Rows from block 2 of the image encoder of a small image captioner, named by matrix and row number. Rows with one number belong to one neuron. Each number is 128 + 24 x the weight over its row's rms, rounded and kept within 0 to 255. All counts start at 0. Numbers have three digits each.
After each neuron's rows are labels from the 100 images, of 14848, where the neuron reaches its largest size: "strongest on" is what is common among them. Only what is clearly more common there than usual is listed. The data: photos with spoken descriptions (Open Images, Localized Narratives). In brackets: how many of the 100.
# gate: MLP gate (encoder.blocks.2.mlp.gate.weight, 640x160), inputs 0-53
# fc1: MLP up (encoder.blocks.2.mlp.fc1.weight, 640x160), inputs 0-53
# fc2: MLP down (encoder.blocks.2.mlp.fc2.weight, 160x640, transposed), outputs 0-53

gate.157:135108141126120151137132124121093086085109168152122125139090078113156099099116090126133128131148128096069137138104122142160161079086172058096158140098127154136157
fc1.157:108161160139150127167123093134128107135112127115117135107136129129149129084163103163140185144149147116119115144123159153114109148110132083114152142151097124121112
fc2.157:107115124144132140147146145122164114156109133134145148152132144132095127139163080131135166091110140145125152137148115116141120099120120113074127126097150150111137
strongest on: text has "white" (35); text has "black" (31)

gate.285:125164144140132150132094146120070091083155104122120129136121088079142141102119116142138118132091105117106125143070098150077119136101102139118076135135120112103090
fc1.285:136094132142100120207104148060083127129146108181126127091120109136135108123164107112101132103082092126090123160149108110145142164131115126194105138120151123134143
fc2.285:165078132096143119091119147073158126149180139127138168125120160121096139150152150155139122164112102173121115130108084120119125123113148106139113136112096097166126
strongest on: text has "grass" (26)

gate.492:135162130123106132122127126138122111103151137099132141121135164116148134114131142138136160163115152095129117137131124156122159098145099160171116151132149140035122
fc1.492:099117108111122154113078131108137137162131147096081096134152148150148131122135126125138132130143121170141140112131124133152136099121123123130145097110138123085089
fc2.492:128145137119127140165173141150183157156159133120121103114137118114147135076127146145126137088096112129123135129098166150185154136131125113111124096151130167078091
strongest on: text has "plants" (30)

gate.579:131096155108139140172071120101105099122129106125131149159123088087150067106166112091126109081143132180106109074117143129105145177146141117113118124108125136140136
fc1.579:141086127131122124144143125113096153118096117150150185139102106105161102104173134104168082152149119141070124147137118138139184145105110087115169129091099110081129
fc2.579:131140142138107126138140130086169172162115122150136114157122115107133119119141082105150112118133100143167142141137098143123122102094129163115169059133102095132156
strongest on: text has "sky" (78); text has "trees" (59); text has "buildings" (42); text has "road" (32)

gate.601:125103153115131091120155121131162112097081133134129081143115097115100039089143095122145139122145154166098105129138147109132112115115143087112151119088108165146106
fc1.601:117147079101077125134113122122109142167139160144149126124144161138167111136095088158155126105159152100118107155145112160153116112128148115159100153097131181158092
fc2.601:133107160122131150166122179120101110135140124105128155063157161151136157147129144147143122126138143158129133131100108073125139130103105108128089153092143166125161
strongest on: text has "sky" (67); text has "trees" (60); text has "buildings" (38); text has "road" (28)

gate.617:138138158093082103102119119125113168141152110124147157099127170110135089154130130128128120166161111126136083155142081148115133121123124165100128115107160108133116
fc1.617:158108112146113150104116136118119171138129156164176134107121110127144104101131098121093133199154099108138109088163116081142098114149105108149151150147142106106108
fc2.617:155129115133111109152113169151133110118097113114107178161145144126104118134107118177105114116145092112078120138140149115142127134120185097099131114165130124086144
strongest on: text has "black" (31)

gate.338:134131134111120120115147116094113130101114103140119164127108137118102104152162108127106133129112163113121083125143134114145121161124122090129154128106145106110155
fc1.338:147136129186100178147132116143144186153118165158111149145133117122085081116152126142135144110089139154098137102136152110137094102167109118140094115132136152139116
fc2.338:144137126105178125141129137128098132090120120151153091097134089138120165139119136163108159127129126116145133099128115111126128106183160113151094161173161092176153
strongest on: text has "text" (30)

gate.300:105118129080112156164147121155146106119156145117112115110129152136157160164118156091128082113132139108110139141120161125134150169120078114124120124113120179071096
fc1.300:146134135151102142128117150123140163132146107151137103129162149145125141098099130142117162133110140150155120135139177174107146061132089152105094115168122119116137
fc2.300:142162106116187127145081138101152143118116110157102150104129111141111071134131156119146133120141133111149174128125115120104094185135123129148157130096116125088129
strongest on: text has "plants" (27)

gate.182:133132106123126116177154143118095141103101126172173120146116131131168124157162151116167126134178099138111136174118115131152114115143092125150133134135139137145137
fc1.182:116155122140085134123141143093117143108132129124067169144103104134159136134146055056124091114162150129095113133118118119111134104120125116112132138129103195119140
fc2.182:184124141169163147138087112107112142154138126139150081085152116141123164141109143105111152120082139094093114122124110136160133157090136102104133117118111104130134
strongest on: text has "plants" (42); text has "buildings" (32); text has "grass" (27)

gate.263:117090124111078163150103124139137111082124158134153157149153067158101126134072126122150123114104114145144150127078113088122144092168097083121107112083135140148178
fc1.263:124134176144143143139122111112157116145109126125082104162108120120151110128127109111160164117134134133105141128133135111137120126144126188114124109158125124155138
fc2.263:123164163142133093087150143177089146092115134136120093157132174137156120138155119121113131114112128120123152076156111183133142122131172116110101094119165102128119
strongest on: text has "black" (29)

gate.530:084157154155124101117174121180131122086141139116118144116103090099137122185106138103131084164113121119147129100117120170153157148166085104111110133153122108073156
fc1.530:147100155119096137140170089083105117157132164145132160086112150155081059101094154114157098155111118131162150133135162135153135114134115167118117142140167139124111
fc2.530:139101129139110113131155128141128111117127105111166132135127172143160104128107119132110124151150092110067121122149096122127166119091142136094102150190135152124100
strongest on: text has "plants" (38)

gate.202:090114141126115156119138100120139136132159088107126109142155150159190116147090114090139126123121141167128121184088120140097132107143092086116126153177141132144184
fc1.202:143143110124116120135067142128113117085092123138133135095151138104124114134105145109146093154148109114135150088131147091155088141160118117148135144114141133144129
fc2.202:170084174144156141133148116120133155077131130141133135130160124126116154140139130149106108088117124137106093106094097153142109124171093126112109109123109135165113
strongest on: text has "plants" (30)

gate.366:106139154128133134100121104144141162129113136091108151126148109080079100145112085138149152117101139152105120159111135172132158142130131130107071140136139162117108
fc1.366:124144119131106103106151123104087138082145135121126111202128123114138184112129156116139109134148118161087104154118104166139163112122150114126140153146154125137091
fc2.366:175148127126172100124152107129103102160114101176098127139145096148171115135148094116137134101107093145132159149104162123134135116176107103124141173182119132145106
strongest on: text has "grass" (30)

gate.477:146091109088150065104168141154131128128163158105150107145106127125129202135150108141133109126130146162166131091149120149129120105134143103099152129141099182121144
fc1.477:108168155140111087178098149155117126100126105142100104151077156132142117110148137146150157129160156139140150113104156132156117098134103121144121131114103092133138
fc2.477:127111140107151130075115113153139154124140144146130147120160148131162087129161152114130091136085095117120151104170128142119151080147149122150117121155084142140138
strongest on: text has "building" (25)

gate.135:081169076129108086108193147139130126105152089166163128103091152124137169086150081123142142146157113121134148159108112098116144162100120148100179132110132147106151
fc1.135:157125129137102149108124166142137085150167079115132103101139112137112153108120168097079120080146129149122124137135135168136132128151096116137126145119139099105107
fc2.135:095131152127130094113115128122146120099131111101091116104167109154118156144124136130144153146139111175117138190133186131119121105139126104115109101134135099119096
strongest on: text has "road" (26)

gate.137:097130139111096136108125142124132104140141143132167112091139098143082100129133168099142158150123129169073132117134091078160102156109121125168130137098161166053134
fc1.137:149070115098150098143093150126139147115084129110132153159126123112096109183137091111129117120119130154124117112116173141133132167122150150151082125117121120095119
fc2.137:134153109098078155135140114153084109114138177117144143188149134095128111157172153123095085131152155083121125131117114135118091150137150103112106100157167109120147
strongest on: text has "road" (31)

gate.151:029108117147113138171162134083139139103163154157083157127112122156105075109139142134148109155115136125162166157151143099090120131119101091121154134080092126081106
fc1.151:111122120139106107150121118123092088127118095130151125106107125157137118119074117134104067116130152133189165146142113137128084159124072178111096133153117188155121
fc2.151:129114140137137116139112148132158145104136119112116146153111144134131167135119128126105112099106147123136121098137126157128150110102136115097067187136198118111134
strongest on: text has "plants" (26)

gate.441:098164138147120136119120188139104101120142114100103120102156146170141147134153134132139095123113137146108127121100102145141160113131111125102171165073156146128148
fc1.441:129140143123159146103157113088160129130123135130103162137099142152140095111096127078096129128105136161096143129098098108167118127134140155120123129120175127122149
fc2.441:153113128141140112175125105104137142128134162103126172140091153072131128097160144127155101108126088128131137096113129114157171104122106137154113130115123110168112
strongest on: text has "black" (37); text has "white" (34)

gate.428:092077131144152116106105140161140092144098113151077108132116086115154068134132107095172159124161153119086133116119132134165125125105169118064081136141105108116133
fc1.428:097147129112130155146156146109145158139170156131109144137139150134088132129149159159169152057086138151155159095142119131108136123183144150142130106130161161113134
fc2.428:124168108085123145126110163127128151129151140116090116182144129110114124085156115136135161133113118116154132106151130139159081148108128126174110086105117129108133
strongest on: text has "table" (36)

gate.574:128148107140110122134136116119152129129170173177158136068152125134120109113130134128193123135123132106110163109118162091140128135172146154089140136119141207090137
fc1.574:166110135149149131136166080115149154090128174128116145120140077071163145150127091104126141135160087146148128139158143137157110124086133129134084143122102082147113
fc2.574:106131152098098116133127153103123142079112123174132128153133104143148112104093134154122135122137143153117109090076120097125145087112128092116152131138115113125106
strongest on: text has "white" (36); text has "black" (35)

gate.430:111148145158124103122108148088121131156136148159153069116125118130112136133178134089126140101105120150110145096147163161183139112133108139085123145168117165107129
fc1.430:137153132082163133118095168152132108122160133166126138101128162116136108094174161138128130154096120132128129100124141142143115166161137106124160161141143129108094
fc2.430:121160149151126139130149159142137118146148102160144122105138120159150099164124147120078104165100098156080131103198160134125119146131145149117114101111149091104132
strongest on: text has "road" (41); text has "poles" (26)

gate.225:113117121085156141136115126162128135088112162148129116144135130096109123144094124145118156104127119141090121119133127122154104092100105124143074132149151135126104
fc1.225:162169142129160136144096102103141155098162087067169183125133171132126132101116090106130145193101098110190131118118150097141146140156110139128158113136119122123112
fc2.225:137139137164117109094116141089088120095158097123100117125127128140118091127137142145092109189107137162143165070145155152143137130158132094130085116145117110153128
strongest on: text has "table" (40)

gate.196:125106128112153163120091136153142094101105140074121128127141112105116121134109138125147127120178134142125092103107139100156149120110114140147127134137120168108157
fc1.196:158066103143106125123097130166083105106139138105138178141107140088114089145120099146133146104131125159134143109115190101146088159134113139100162124114104162131125
fc2.196:103089132166145125132136118116115138153160112151137142106148130108149110133130144136126121131138112169093077106138143117145152151164104133107124113130136115115156
strongest on: text has "sky" (56)

gate.301:103156114118099131114120125118143073095148150145137077126111090110161115093118151092139131102151150187126152139100123108116129119121117142133079152100108166147114
fc1.301:107173145162125070093097157113117135161143144149176139093153124108103145137099178109125126121111112096107139108142145132145153146155098141125104129084135127141120
fc2.301:151135160157123134060080161104171089116132126155118132111147118111152161168172090184151139109121123130143101152121146128142143116124116143117112157108102125102114
strongest on: text has "road" (37)

gate.164:143121138131118104125098114148172110127127133105097146134121153130081093110162134132119171132103127124167119140096134160140118130145138140162120138139131134095110
fc1.164:091107146101103117095110117095153122135131114150123141143123137162078119185096126134104124112115133154115108142121126102143108152143100102129121140049134197122132
fc2.164:131133133111155116129136159183116148099112128143090121127111141140149130128138128149150132162115125141143134095153106139091099116128106150098127114116132131123114
strongest on: text has "sky" (76); text has "trees" (69); text has "plants" (33); text has "grass" (29)

gate.540:130122159140143145162141161143082105132116101154130109109119135099140087148092124102127131140165143177159143168153099138148147116125101107131141139143105113103167
fc1.540:120122102165149151155110132140114086170102153169136099114110119124143113116115119143148140108189125100135108120143139111149107127120118151150078110179111128162088
fc2.540:160075096125135133115148195110158124075182142152123148126124088126128111095130132176119111162135095125090130097137096133141098099106162116134133114153097115123131
strongest on: text has "text" (26)

gate.543:156108175099104138154147121126100131144116101107109093122092137184129143127100152130129107117124127132125102114162129130111164111094140101160117126141147134140120
fc1.543:111143127103108129099148146105141123147142096109135157128145148129114131178088168111126122124150133143176097153162083139125168132100109130115145121140132154124136
fc2.543:112154130108115161124085121080108148109115160134129115129141120163141109115121134146104133129096101102137089116111107125152159112146103133111109114158152121177169
strongest on: text has "grass" (32); text has "ground" (26)

gate.414:142175077139147132134080168110122099112120128123152128144125098102133132131156186134141110157142162121133110108145119079164173129133124102117162159089132136133148
fc1.414:111148175117142110153132133089145107148102179193112156112131135157196102106116146151149152100156127116153125170151170179112115129135138139139132124112094117124144
fc2.414:123100104087129115138139161141131141114118121148160129118128138135147171088109083161080166135116114094117128121125115071137119123135126093078161123147110120082159
strongest on: text has "white" (38); text has "black" (36)

gate.399:130120099134122162125119129142134101117148160138121119146136108158120159129125111127150132112105118101158117133110138119175099143158181166128173142134141145126109
fc1.399:123147087137144111192152113130147123120138114159103098099111168128165142086146136112153159144146169114141135167164128113161145118114159141123157160050142106149109
fc2.399:108163133140158114163105115138143123124154117122134079156131138094122170101124119128134181127083148102132143115122119121152099097163079183115112113187149097101129
strongest on: text has "plants" (28)

gate.633:104121115135111151149140116120129107112126139118087109124109128136136159098122105117115100164185143144097109117153128179118132120140081131111150150123136111144168
fc1.633:112083146062147161111163112132095190124123113132189139128117160150110081141135121131114123130164156160133145161186089122127109132123125134110138137162139147131127
fc2.633:103147133130097111174104185121168162131115151109112145154155127148115111126108026113155111119080111069099099131172131132144122124080128107072143159139115117152155
strongest on: text has "white" (35)