Weights of a small image captioner: decoder norm layernorm, 115.8 epochs.
Rows from block 5 of the image encoder of a small image captioner, named by matrix and row number. Rows with one number belong to one neuron. Each number is 128 + 24 x the weight over its row's rms, rounded and kept within 0 to 255. All counts start at 0. Numbers have three digits each.
Before each neuron's rows are labels from the 100 images, of 14848, where the neuron reaches its largest size: "strongest on" is what is common among them. Only what is clearly more common there than usual is listed. The data: photos with spoken descriptions (Open Images, Localized Narratives).
# gate: MLP gate (encoder.blocks.5.mlp.gate.weight, 640x160), inputs 80-159
# fc1: MLP up (encoder.blocks.5.mlp.fc1.weight, 640x160), inputs 80-159
# fc2: MLP down (encoder.blocks.5.mlp.fc2.weight, 160x640, transposed), outputs 80-159

strongest on: text has "wall"
gate.479:137146137083116112109109137168089118149110147128124141109146099144183114132112130105110158149116137130107121124171108164095122187149166145131140138174109128116165119126178133142114149116108149138103136135127121133119118156109121126131129113
fc1.479:135149155121107095149161136154136141135154117139117089113099109121077144104160154143114098150129067167099108130095129123139131137093110122104074147120158116089079111146130131172113147124146092203151096127117132109122121125096152123160113097
fc2.479:151072128186136148104103163124123174132168143122182073176120110150135172136137093129115132109102107110125156114154115141110082140140177096123135104109105142116123124112083121172065109117134098126122158125129131141103145120136133156146122141

strongest on: text has "plants"
gate.584:149144089088058180102113101169101164124161148158115112171156109122095137122149126161143152107128135096110117116109139170103100128139127126068114158148110090120116141137115115161131131122097147124144104156109132161129083112117129156100154156
fc1.584:187135081139120143125165146154132119139171149134143135124136129137151104131162106203132113149124168130120139164106132120122140136183111117116106186119134170137117140144136097117150138136126134138096156117059127138108119123123084145132124126
fc2.584:154129121115149127101101196149157114164141145106170160122136090119151137096115106140153102178119131119114148177074128127069104132109111125107144110132102110124139088147099118113142127104118092182155163100116156136134140107128094108113163095

strongest on: text has "table"
gate.301:107130119106128144141125126160129114177130149117105136105170084141127112118147159155125138127153101173127152089142119102120118119104200135159127078180118170115128127092142113131110118103164156107093109134143125100145132164154123130123124124
fc1.301:102107112152180116161118180156096094069180135162138111130161134093100145146118105153117117108115134127142132154108145124125141138130116123097172111118134106128112115143070099145119120127069070152166127103135146131100139110123101056129098107
fc2.301:153133150145108153099113122156154142101139111130102124127095123171102114124136100073133091150162123143121122126146120065132098108085132159138129156114114121184145122102101128151126132119138171183161165119156118138109174125161141151130100092

strongest on: text has "trees"; text has "grass"
gate.83:140116078135121137102140104171111089149109108143178144113136170143135115128129166123172108171097132111094110128121137118133107124178174132113121117157153161143132114108110185163091104154143109102106132104092133131166135121145156157124133156
fc1.83:160136119143102160154132116163144136113084169137071161089147109131117112151141180147151090178143086148107146154119131105161096103138155101118091107101104126143071138121145120143136122138107085111083125170116147120143126120122123122128133110
fc2.83:115090097151113134150102131126142111138145104139105090156112095122098134137125167182124118114117129122107149100146160150141248117127135117134170126106139117119149126106118118153154151082118128143151117068146150141186123110159099113115139124

strongest on: text has "trees"; text has "sky"; text has "water"; text has "plants"
gate.599:164133181137127129126121121136142139070138104150112133105082101165148113159175117081097124156069128143083147170151144134119130127124151172113121141167140139097116112156145135122118150154124103173130091159091152115097130136136135136149146123
fc1.599:134106158089131094141159130138149174134153136127123165101067093152159143128151146122134080147087138110128166137114110152116098083111127135139148159132153106108161108176142177081126128119128084152093113125160128100165145093119145145129152110
fc2.599:132141135122109119149110156153122173144135130146148120107111102154133155183136107120149107135150101162095091157121101138102197155134131114121137157136111128132138128152145134114146141165107123108087153135147147165118121090140127104124113094

strongest on: text has "buildings"
gate.420:103104122122121124146103124125067102145127086127152136096108084152149111164157092095083152104140145178086166134143134149155108147150125165123121136124152147143129109157121124123125140091118146106122110140138158114144135099178124100144145141
fc1.420:162151135159114085146108149111121151107130082125117161103148146124145166101158134108170080135129164139087117152140088131114123156125136142097151140110127168124139162139123111131124088078131157139115136163144121126110120127145096149142158085
fc2.420:135158157121134135118163110126113114115137141089127094162133155099106095200110114156088108144110157139128135152109113079096131141056124074097096138107147141131144155140155101134150133102076141149174154101143128115134129107147111137096153136

strongest on: text has "sky"
gate.312:124147149114172168147171141129112125127135167150132152182108151162135101127112095104111126094164165122136125130147090122120103109101181126127123115175117137134147157132158107121133143144112115097131142173112158125143095115106150079147138141
fc1.312:107154092178151132143119129154139119113145088145138094121133096142148145154109112139146128160110154126151120131158124140104141107128175163116131119113127202121060145138161129121134122138089155100155143139139071112115151143109116148109152156
fc2.312:112108127161099113137140134140121153147127129106127090125111128137136118081064158117155156123144092093136142115145150126107110184154169138128130102116074142129084100123138147138074133133116140137134126129126159143125131089161145096138087124

strongest on: text has "sky"; text has "water"
gate.537:096135105092149158152140125127145119089112093122147131117111172133187066102121164137083171121140110089115160150090137139120097111121164096100154107132129151123123118140129155102108108126150158141138147137161143091084136090129130116100124172
fc1.537:122116125130140094137136139147105116139106111177194156113115154111084130163166148106052114126126132102151087155146139146117119119124150172132122120126105106186104151106129077138184151115107135138123110140124146146122139131132113137131138148
fc2.537:092157122086133108120117130125118131137124125118137161101105110118134120092159141132091149143130090081126101088154176124140134153094133100146123096138107152126161114161117119155088146143134122093152136134092134170049126144178091106085133143

strongest on: text has "color"; text has "flowers"; text has "plants"
gate.350:135087145104150125130115107118097136141121123173147182147121121120107100130135186123109146095141126099083113098131138119114050126171144151147108182109146135165131115166115190119115115124157140167116091158089160131147107133121126109132133085
fc1.350:161118111118147147128092138123096104132144190146152136165097068157134158151139187155133117152093134153149098127097105143096138147162117122107101117141112123174113171086178142118137133171104158074132140114146138158099154115124113129138115137
fc2.350:106123126087112154136134114125096114105159144139119165129083101163138153112148132106101099144135166149100139129105156127146068125136142142142140123113124109092140182130124145149140113135092106134148131176128131121124068115123126152147143132

strongest on: text has "wearing"
gate.356:157141096103163153123152126179096130142142178134117083096135185156110069138165142102135135142142130137118141139146165106124104081120143186144107151136158123120165162149117109175125124095122157166118149138158114123105092123153138142123086138
fc1.356:127109146111078098103138140140132088129085172149149166112121112133135148094135129123111131118105137093133157118136172140104138123132102132122195128133137067097096141149119184131148125126160130138183094091136094141149120124140121090108136070
fc2.356:131129187119068162117103110140156102140161078105118121080134133152102158124130145126125153137150126140126158137150094125142142134104153147105128108083156092172189129132129104120123148054104146090091107103119142101120110155140116128120123106

strongest on: text has "plants"; text has "grass"
gate.105:153140110086144175165178147109150122120119156130097123141086113148127132119116151136133131141132105125134137103133150121154116172134122136129128166181122136154191118141188115136146127171094133147125117137112102153133121125178190166125126161
fc1.105:138147095106128174169134090113104105145127139109170107144150137085099126111120090114104156089088142124164151131089102117152135114137143123148080151143153167160155098093175085123103114108117118145120127096144139112101098111119121128126142163
fc2.105:132111130113142108118114128095140154115147123154095164120085126153130154166172152114124135142136186112167163141128111139082115131101129141110128143118124075124150121118139141163118105126151137153124136144141177129115168109183142129117120131

strongest on: text has "plants"
gate.610:157084125096167148104077120120124152109162149128160129129104073117144130128136091143145139089132134126098143127125116134097112114090173114130132162107124145108158104110099137119099104160120164158113112163116099153108172123082135152129134141
fc1.610:156092120129132148125109114113111126090204129106141106112125098128136165120134099151110150122111106117133113108131106120096160168080135080128138164131136145089128116095097116143122112157129120104136129144115088163119171141066148120133140135
fc2.610:142143128139122118097159152137137122119113149106123119116136109138128130134118124113141126137120120110137132134119139133134255111093151118122130097129124097103136132135140131137157141137128101124111132119134113117149132093124129118154116114

strongest on: text has "trees"; text has "grass"
gate.418:142144141096131133115124100085115119155137127167139132140106116137126125110122142138134113102122145140057141123147145130125038111177173145097121109122114128096142122119108134101108108102146171126124114085102146161077103130169150150153133159
fc1.418:085140112148144094143116199201156145123120123096106149147139150106141126115147146090171136139139118135123128128139129122150120150104101152153138165137105123117110128103115160149117146119137140193131118161127143063179116155094097115123099149
fc2.418:086141126151157147108094116108109128127137147150136138115095147144111174140121125127092140155123088118142113115143115157134106118100142090141136109144110096145158151093104120132103116136162087130169111123119133154157121070163185071173140133

strongest on: text has "sky"
gate.383:124171174119128073144116142147091122104117133156185143137100106098102104092133090124128105119093180140105155132180090148111122120160134128137152136164132125135136126180097133144079117119124123131058107117100146134156120096127133144177094159
fc1.383:130130124134091147130065081100127118126105120119131064152102132164153134153155116123135120136130112118136121137100132091112126133108153133135127187125110148160093057114170152124152114145124120133093167132170138168126112114104126092107121126
fc2.383:081144127134103087126118151090142125134111147137126124118094094149126120143096123180146098145039160175130142120175109147079104130126099111134143150104115110153119133104107129134131121147125099137148119143091139120149114120110138132138131122

strongest on: text has "food"
gate.63:086154155089167141090133142124153091149149129134141099113134104110122117131133105124093115065102089115128101106089140139165118151124118120119119108112169121086161176109147089162119153129158146147119124097126124129125107156130143155186149118
fc1.63:114126151144119128097115115108130075155140109186109106134133125108168141130176140120108179104105122133105164092127111104131107136097166121153164099128110103111128143160112125142110127115144159127149152076144157136147119118089143110179133127
fc2.63:142098141133163109104153078138107103157157090137184151073141106160138112136130153115151099166116140070144156119141151164165159133120070097129137157156134128122139121143085117128114158176120112189124127079158103148120102149145104145096120127

strongest on: text has "table"
gate.94:144140111149164122127146150129126115114087124118106120117136088104173095132105111163109127133117126166135134110139134156140111095137152137130126124146068139130138157075154191105105118116111107139177109142122137137130115120144126132122150137
fc1.94:099101115111140166161130087124095130149141117157092127141133111131133171100130101144086136089124109127136088133057103127133138104155114191122148159062108139115112125154130175138129109146141118144151097113087156125111116134157118122107115139
fc2.94:104165083132078123136162130131118123134122157141123090126146159136125111158099134137118163169133135166123165128166177133100134072090098096153148140119114101140115135147120141135112144179145170181100139146118152120108089104141085129149181122

strongest on: text has "sky"; text has "water"
gate.202:145139137140134149127107120162091174164119157122127123096120098128142102115126145126128151145096145131068140136145112150150078115119149158126108147118111132138101143127136125153093098173133160147112139134123108135110123151106131139183110140
fc1.202:122170134077116128162110143129176156145100113114135131144156100111160103161119101209134104126135089145119117108126139122135116140098115117136111119117096156161150089117069116149192164099118102098141145150129157121119124098126166126091140119
fc2.202:131143110145145118126109173145119145089106118102146150161136123119118114129104130140107134095090123147120126127108115097143098158166121158108080106110140105104148105112094066166114148095145159169117144111120080116140112167137116130124150143

strongest on: text has "trees"; text has "grass"; text has "road"
gate.299:149095126106133137112106105116125164153128124153176120128160130099167065124131118117148156118122128175107105098156155129141122118138178159115128127118109138145175143142138127086110141125155138151102151114103109159124096121167109091144140132
fc1.299:104145104134148118130095149152107140147141155135104163128140092142158146158135122138149120079137133088134184161106085191109121138066107121114108114130112106143136070110119146160135111105148095138135113086118139098112108142093148183050153127
fc2.299:132122131093136122160097156138110128119193167127095153165097121132140138109115101169114145139137116150091097163137115142108119133120121145127100134134122148120144142116172143141088102084106098148142089139128148119106106085129129115150147152

strongest on: text has "two"
gate.292:181144195147126106119166159149090115131180124099114114144103129122148076125148125111133131090143136098118158127125106130147084115150135120152112135103152163152157155108138144115106163157122162159097116113113143123146115097105105113145108150
fc1.292:106127149138097121171160093111136138126135121115104131147141182131114124083087169129110135154126155098132113129108133104191136128134102141103116112134144147181099172127128147087085137109123143139112128106113132141153122153172097128116106126
fc2.292:138185083105085121156105140118150135121123121130125123173176165130149150149135159159100154173111096137155118116105136119150213147121077131130083098146150113137116097113116113131153141121140086166157101098175109124137155126114146144154129120

strongest on: text has "wearing"
gate.523:105121118149112141120127117141152124135117176151108148130144164141114129104118127101157092159131116131115125152108113125113102125118094128155163136126077130133128099108153161145124120154092187071108152122120140092165095071127088115131096176
fc1.523:157108109133121102106137129118148110131105140090087151139100117129115106117173143133133124128167114149125130155113130150125068088182072162112140129094144181156113102121107154084102113126120106079101117113156123135158106088106100151159101163
fc2.523:128129147138164150133110109151113118109162134131102092112104164129122170139118122111139132111136150082097132141103138084105187118144132112094097097175173112091138155094143127185144156079090108102122128132156118139158139165152111154152129095

strongest on: text has "color"
gate.65:134129119100094124129124083144144102176098130133126146136146090135140129153111121136135178103166130145086141151149157154094038137164146151134159158166095147172132108139133138100147103133117094180126155116124143148123165108131111114126170162
fc1.65:158110125100139112122129095167141112141081150132121126110103176147135146129120131108155134112165113151084125172125119119108131107101117121159179124105122136152165106150161131132165140127113103134130137097163152159140159132091139183135110123
fc2.65:103114127145143180115129117137120173135127106144147128103163126112130121108093147161157070176141130096113105171112130113158139079110150130119153142145118118143083127129123146139166134105147122149118135167167111121132105148098100134100163119

strongest on: text has "plants"
gate.432:135121108119106124127131120074134098142132152150117143133121141116161163147134146158157119102105146140092118132170154134115047140142164161116116141156135143156129116149132145121101122089153154120116127106124144146111091140173136142129126163
fc1.432:138145104188096134127140078130116120150100155151118096096138158116114141099107178162115166122108120124128140144102142174155077141150103139146064129143112124111062147143131120140094170170096142108119101133164126145115103128130123095150127175
fc2.432:158128123154096091158190128129125146098135132131113127157159135123120110136116141118114137119126120076144154112176149127144185169166133134116141112114079115131116128126152122117123121118111140110143144166115130106139118111128120118117146159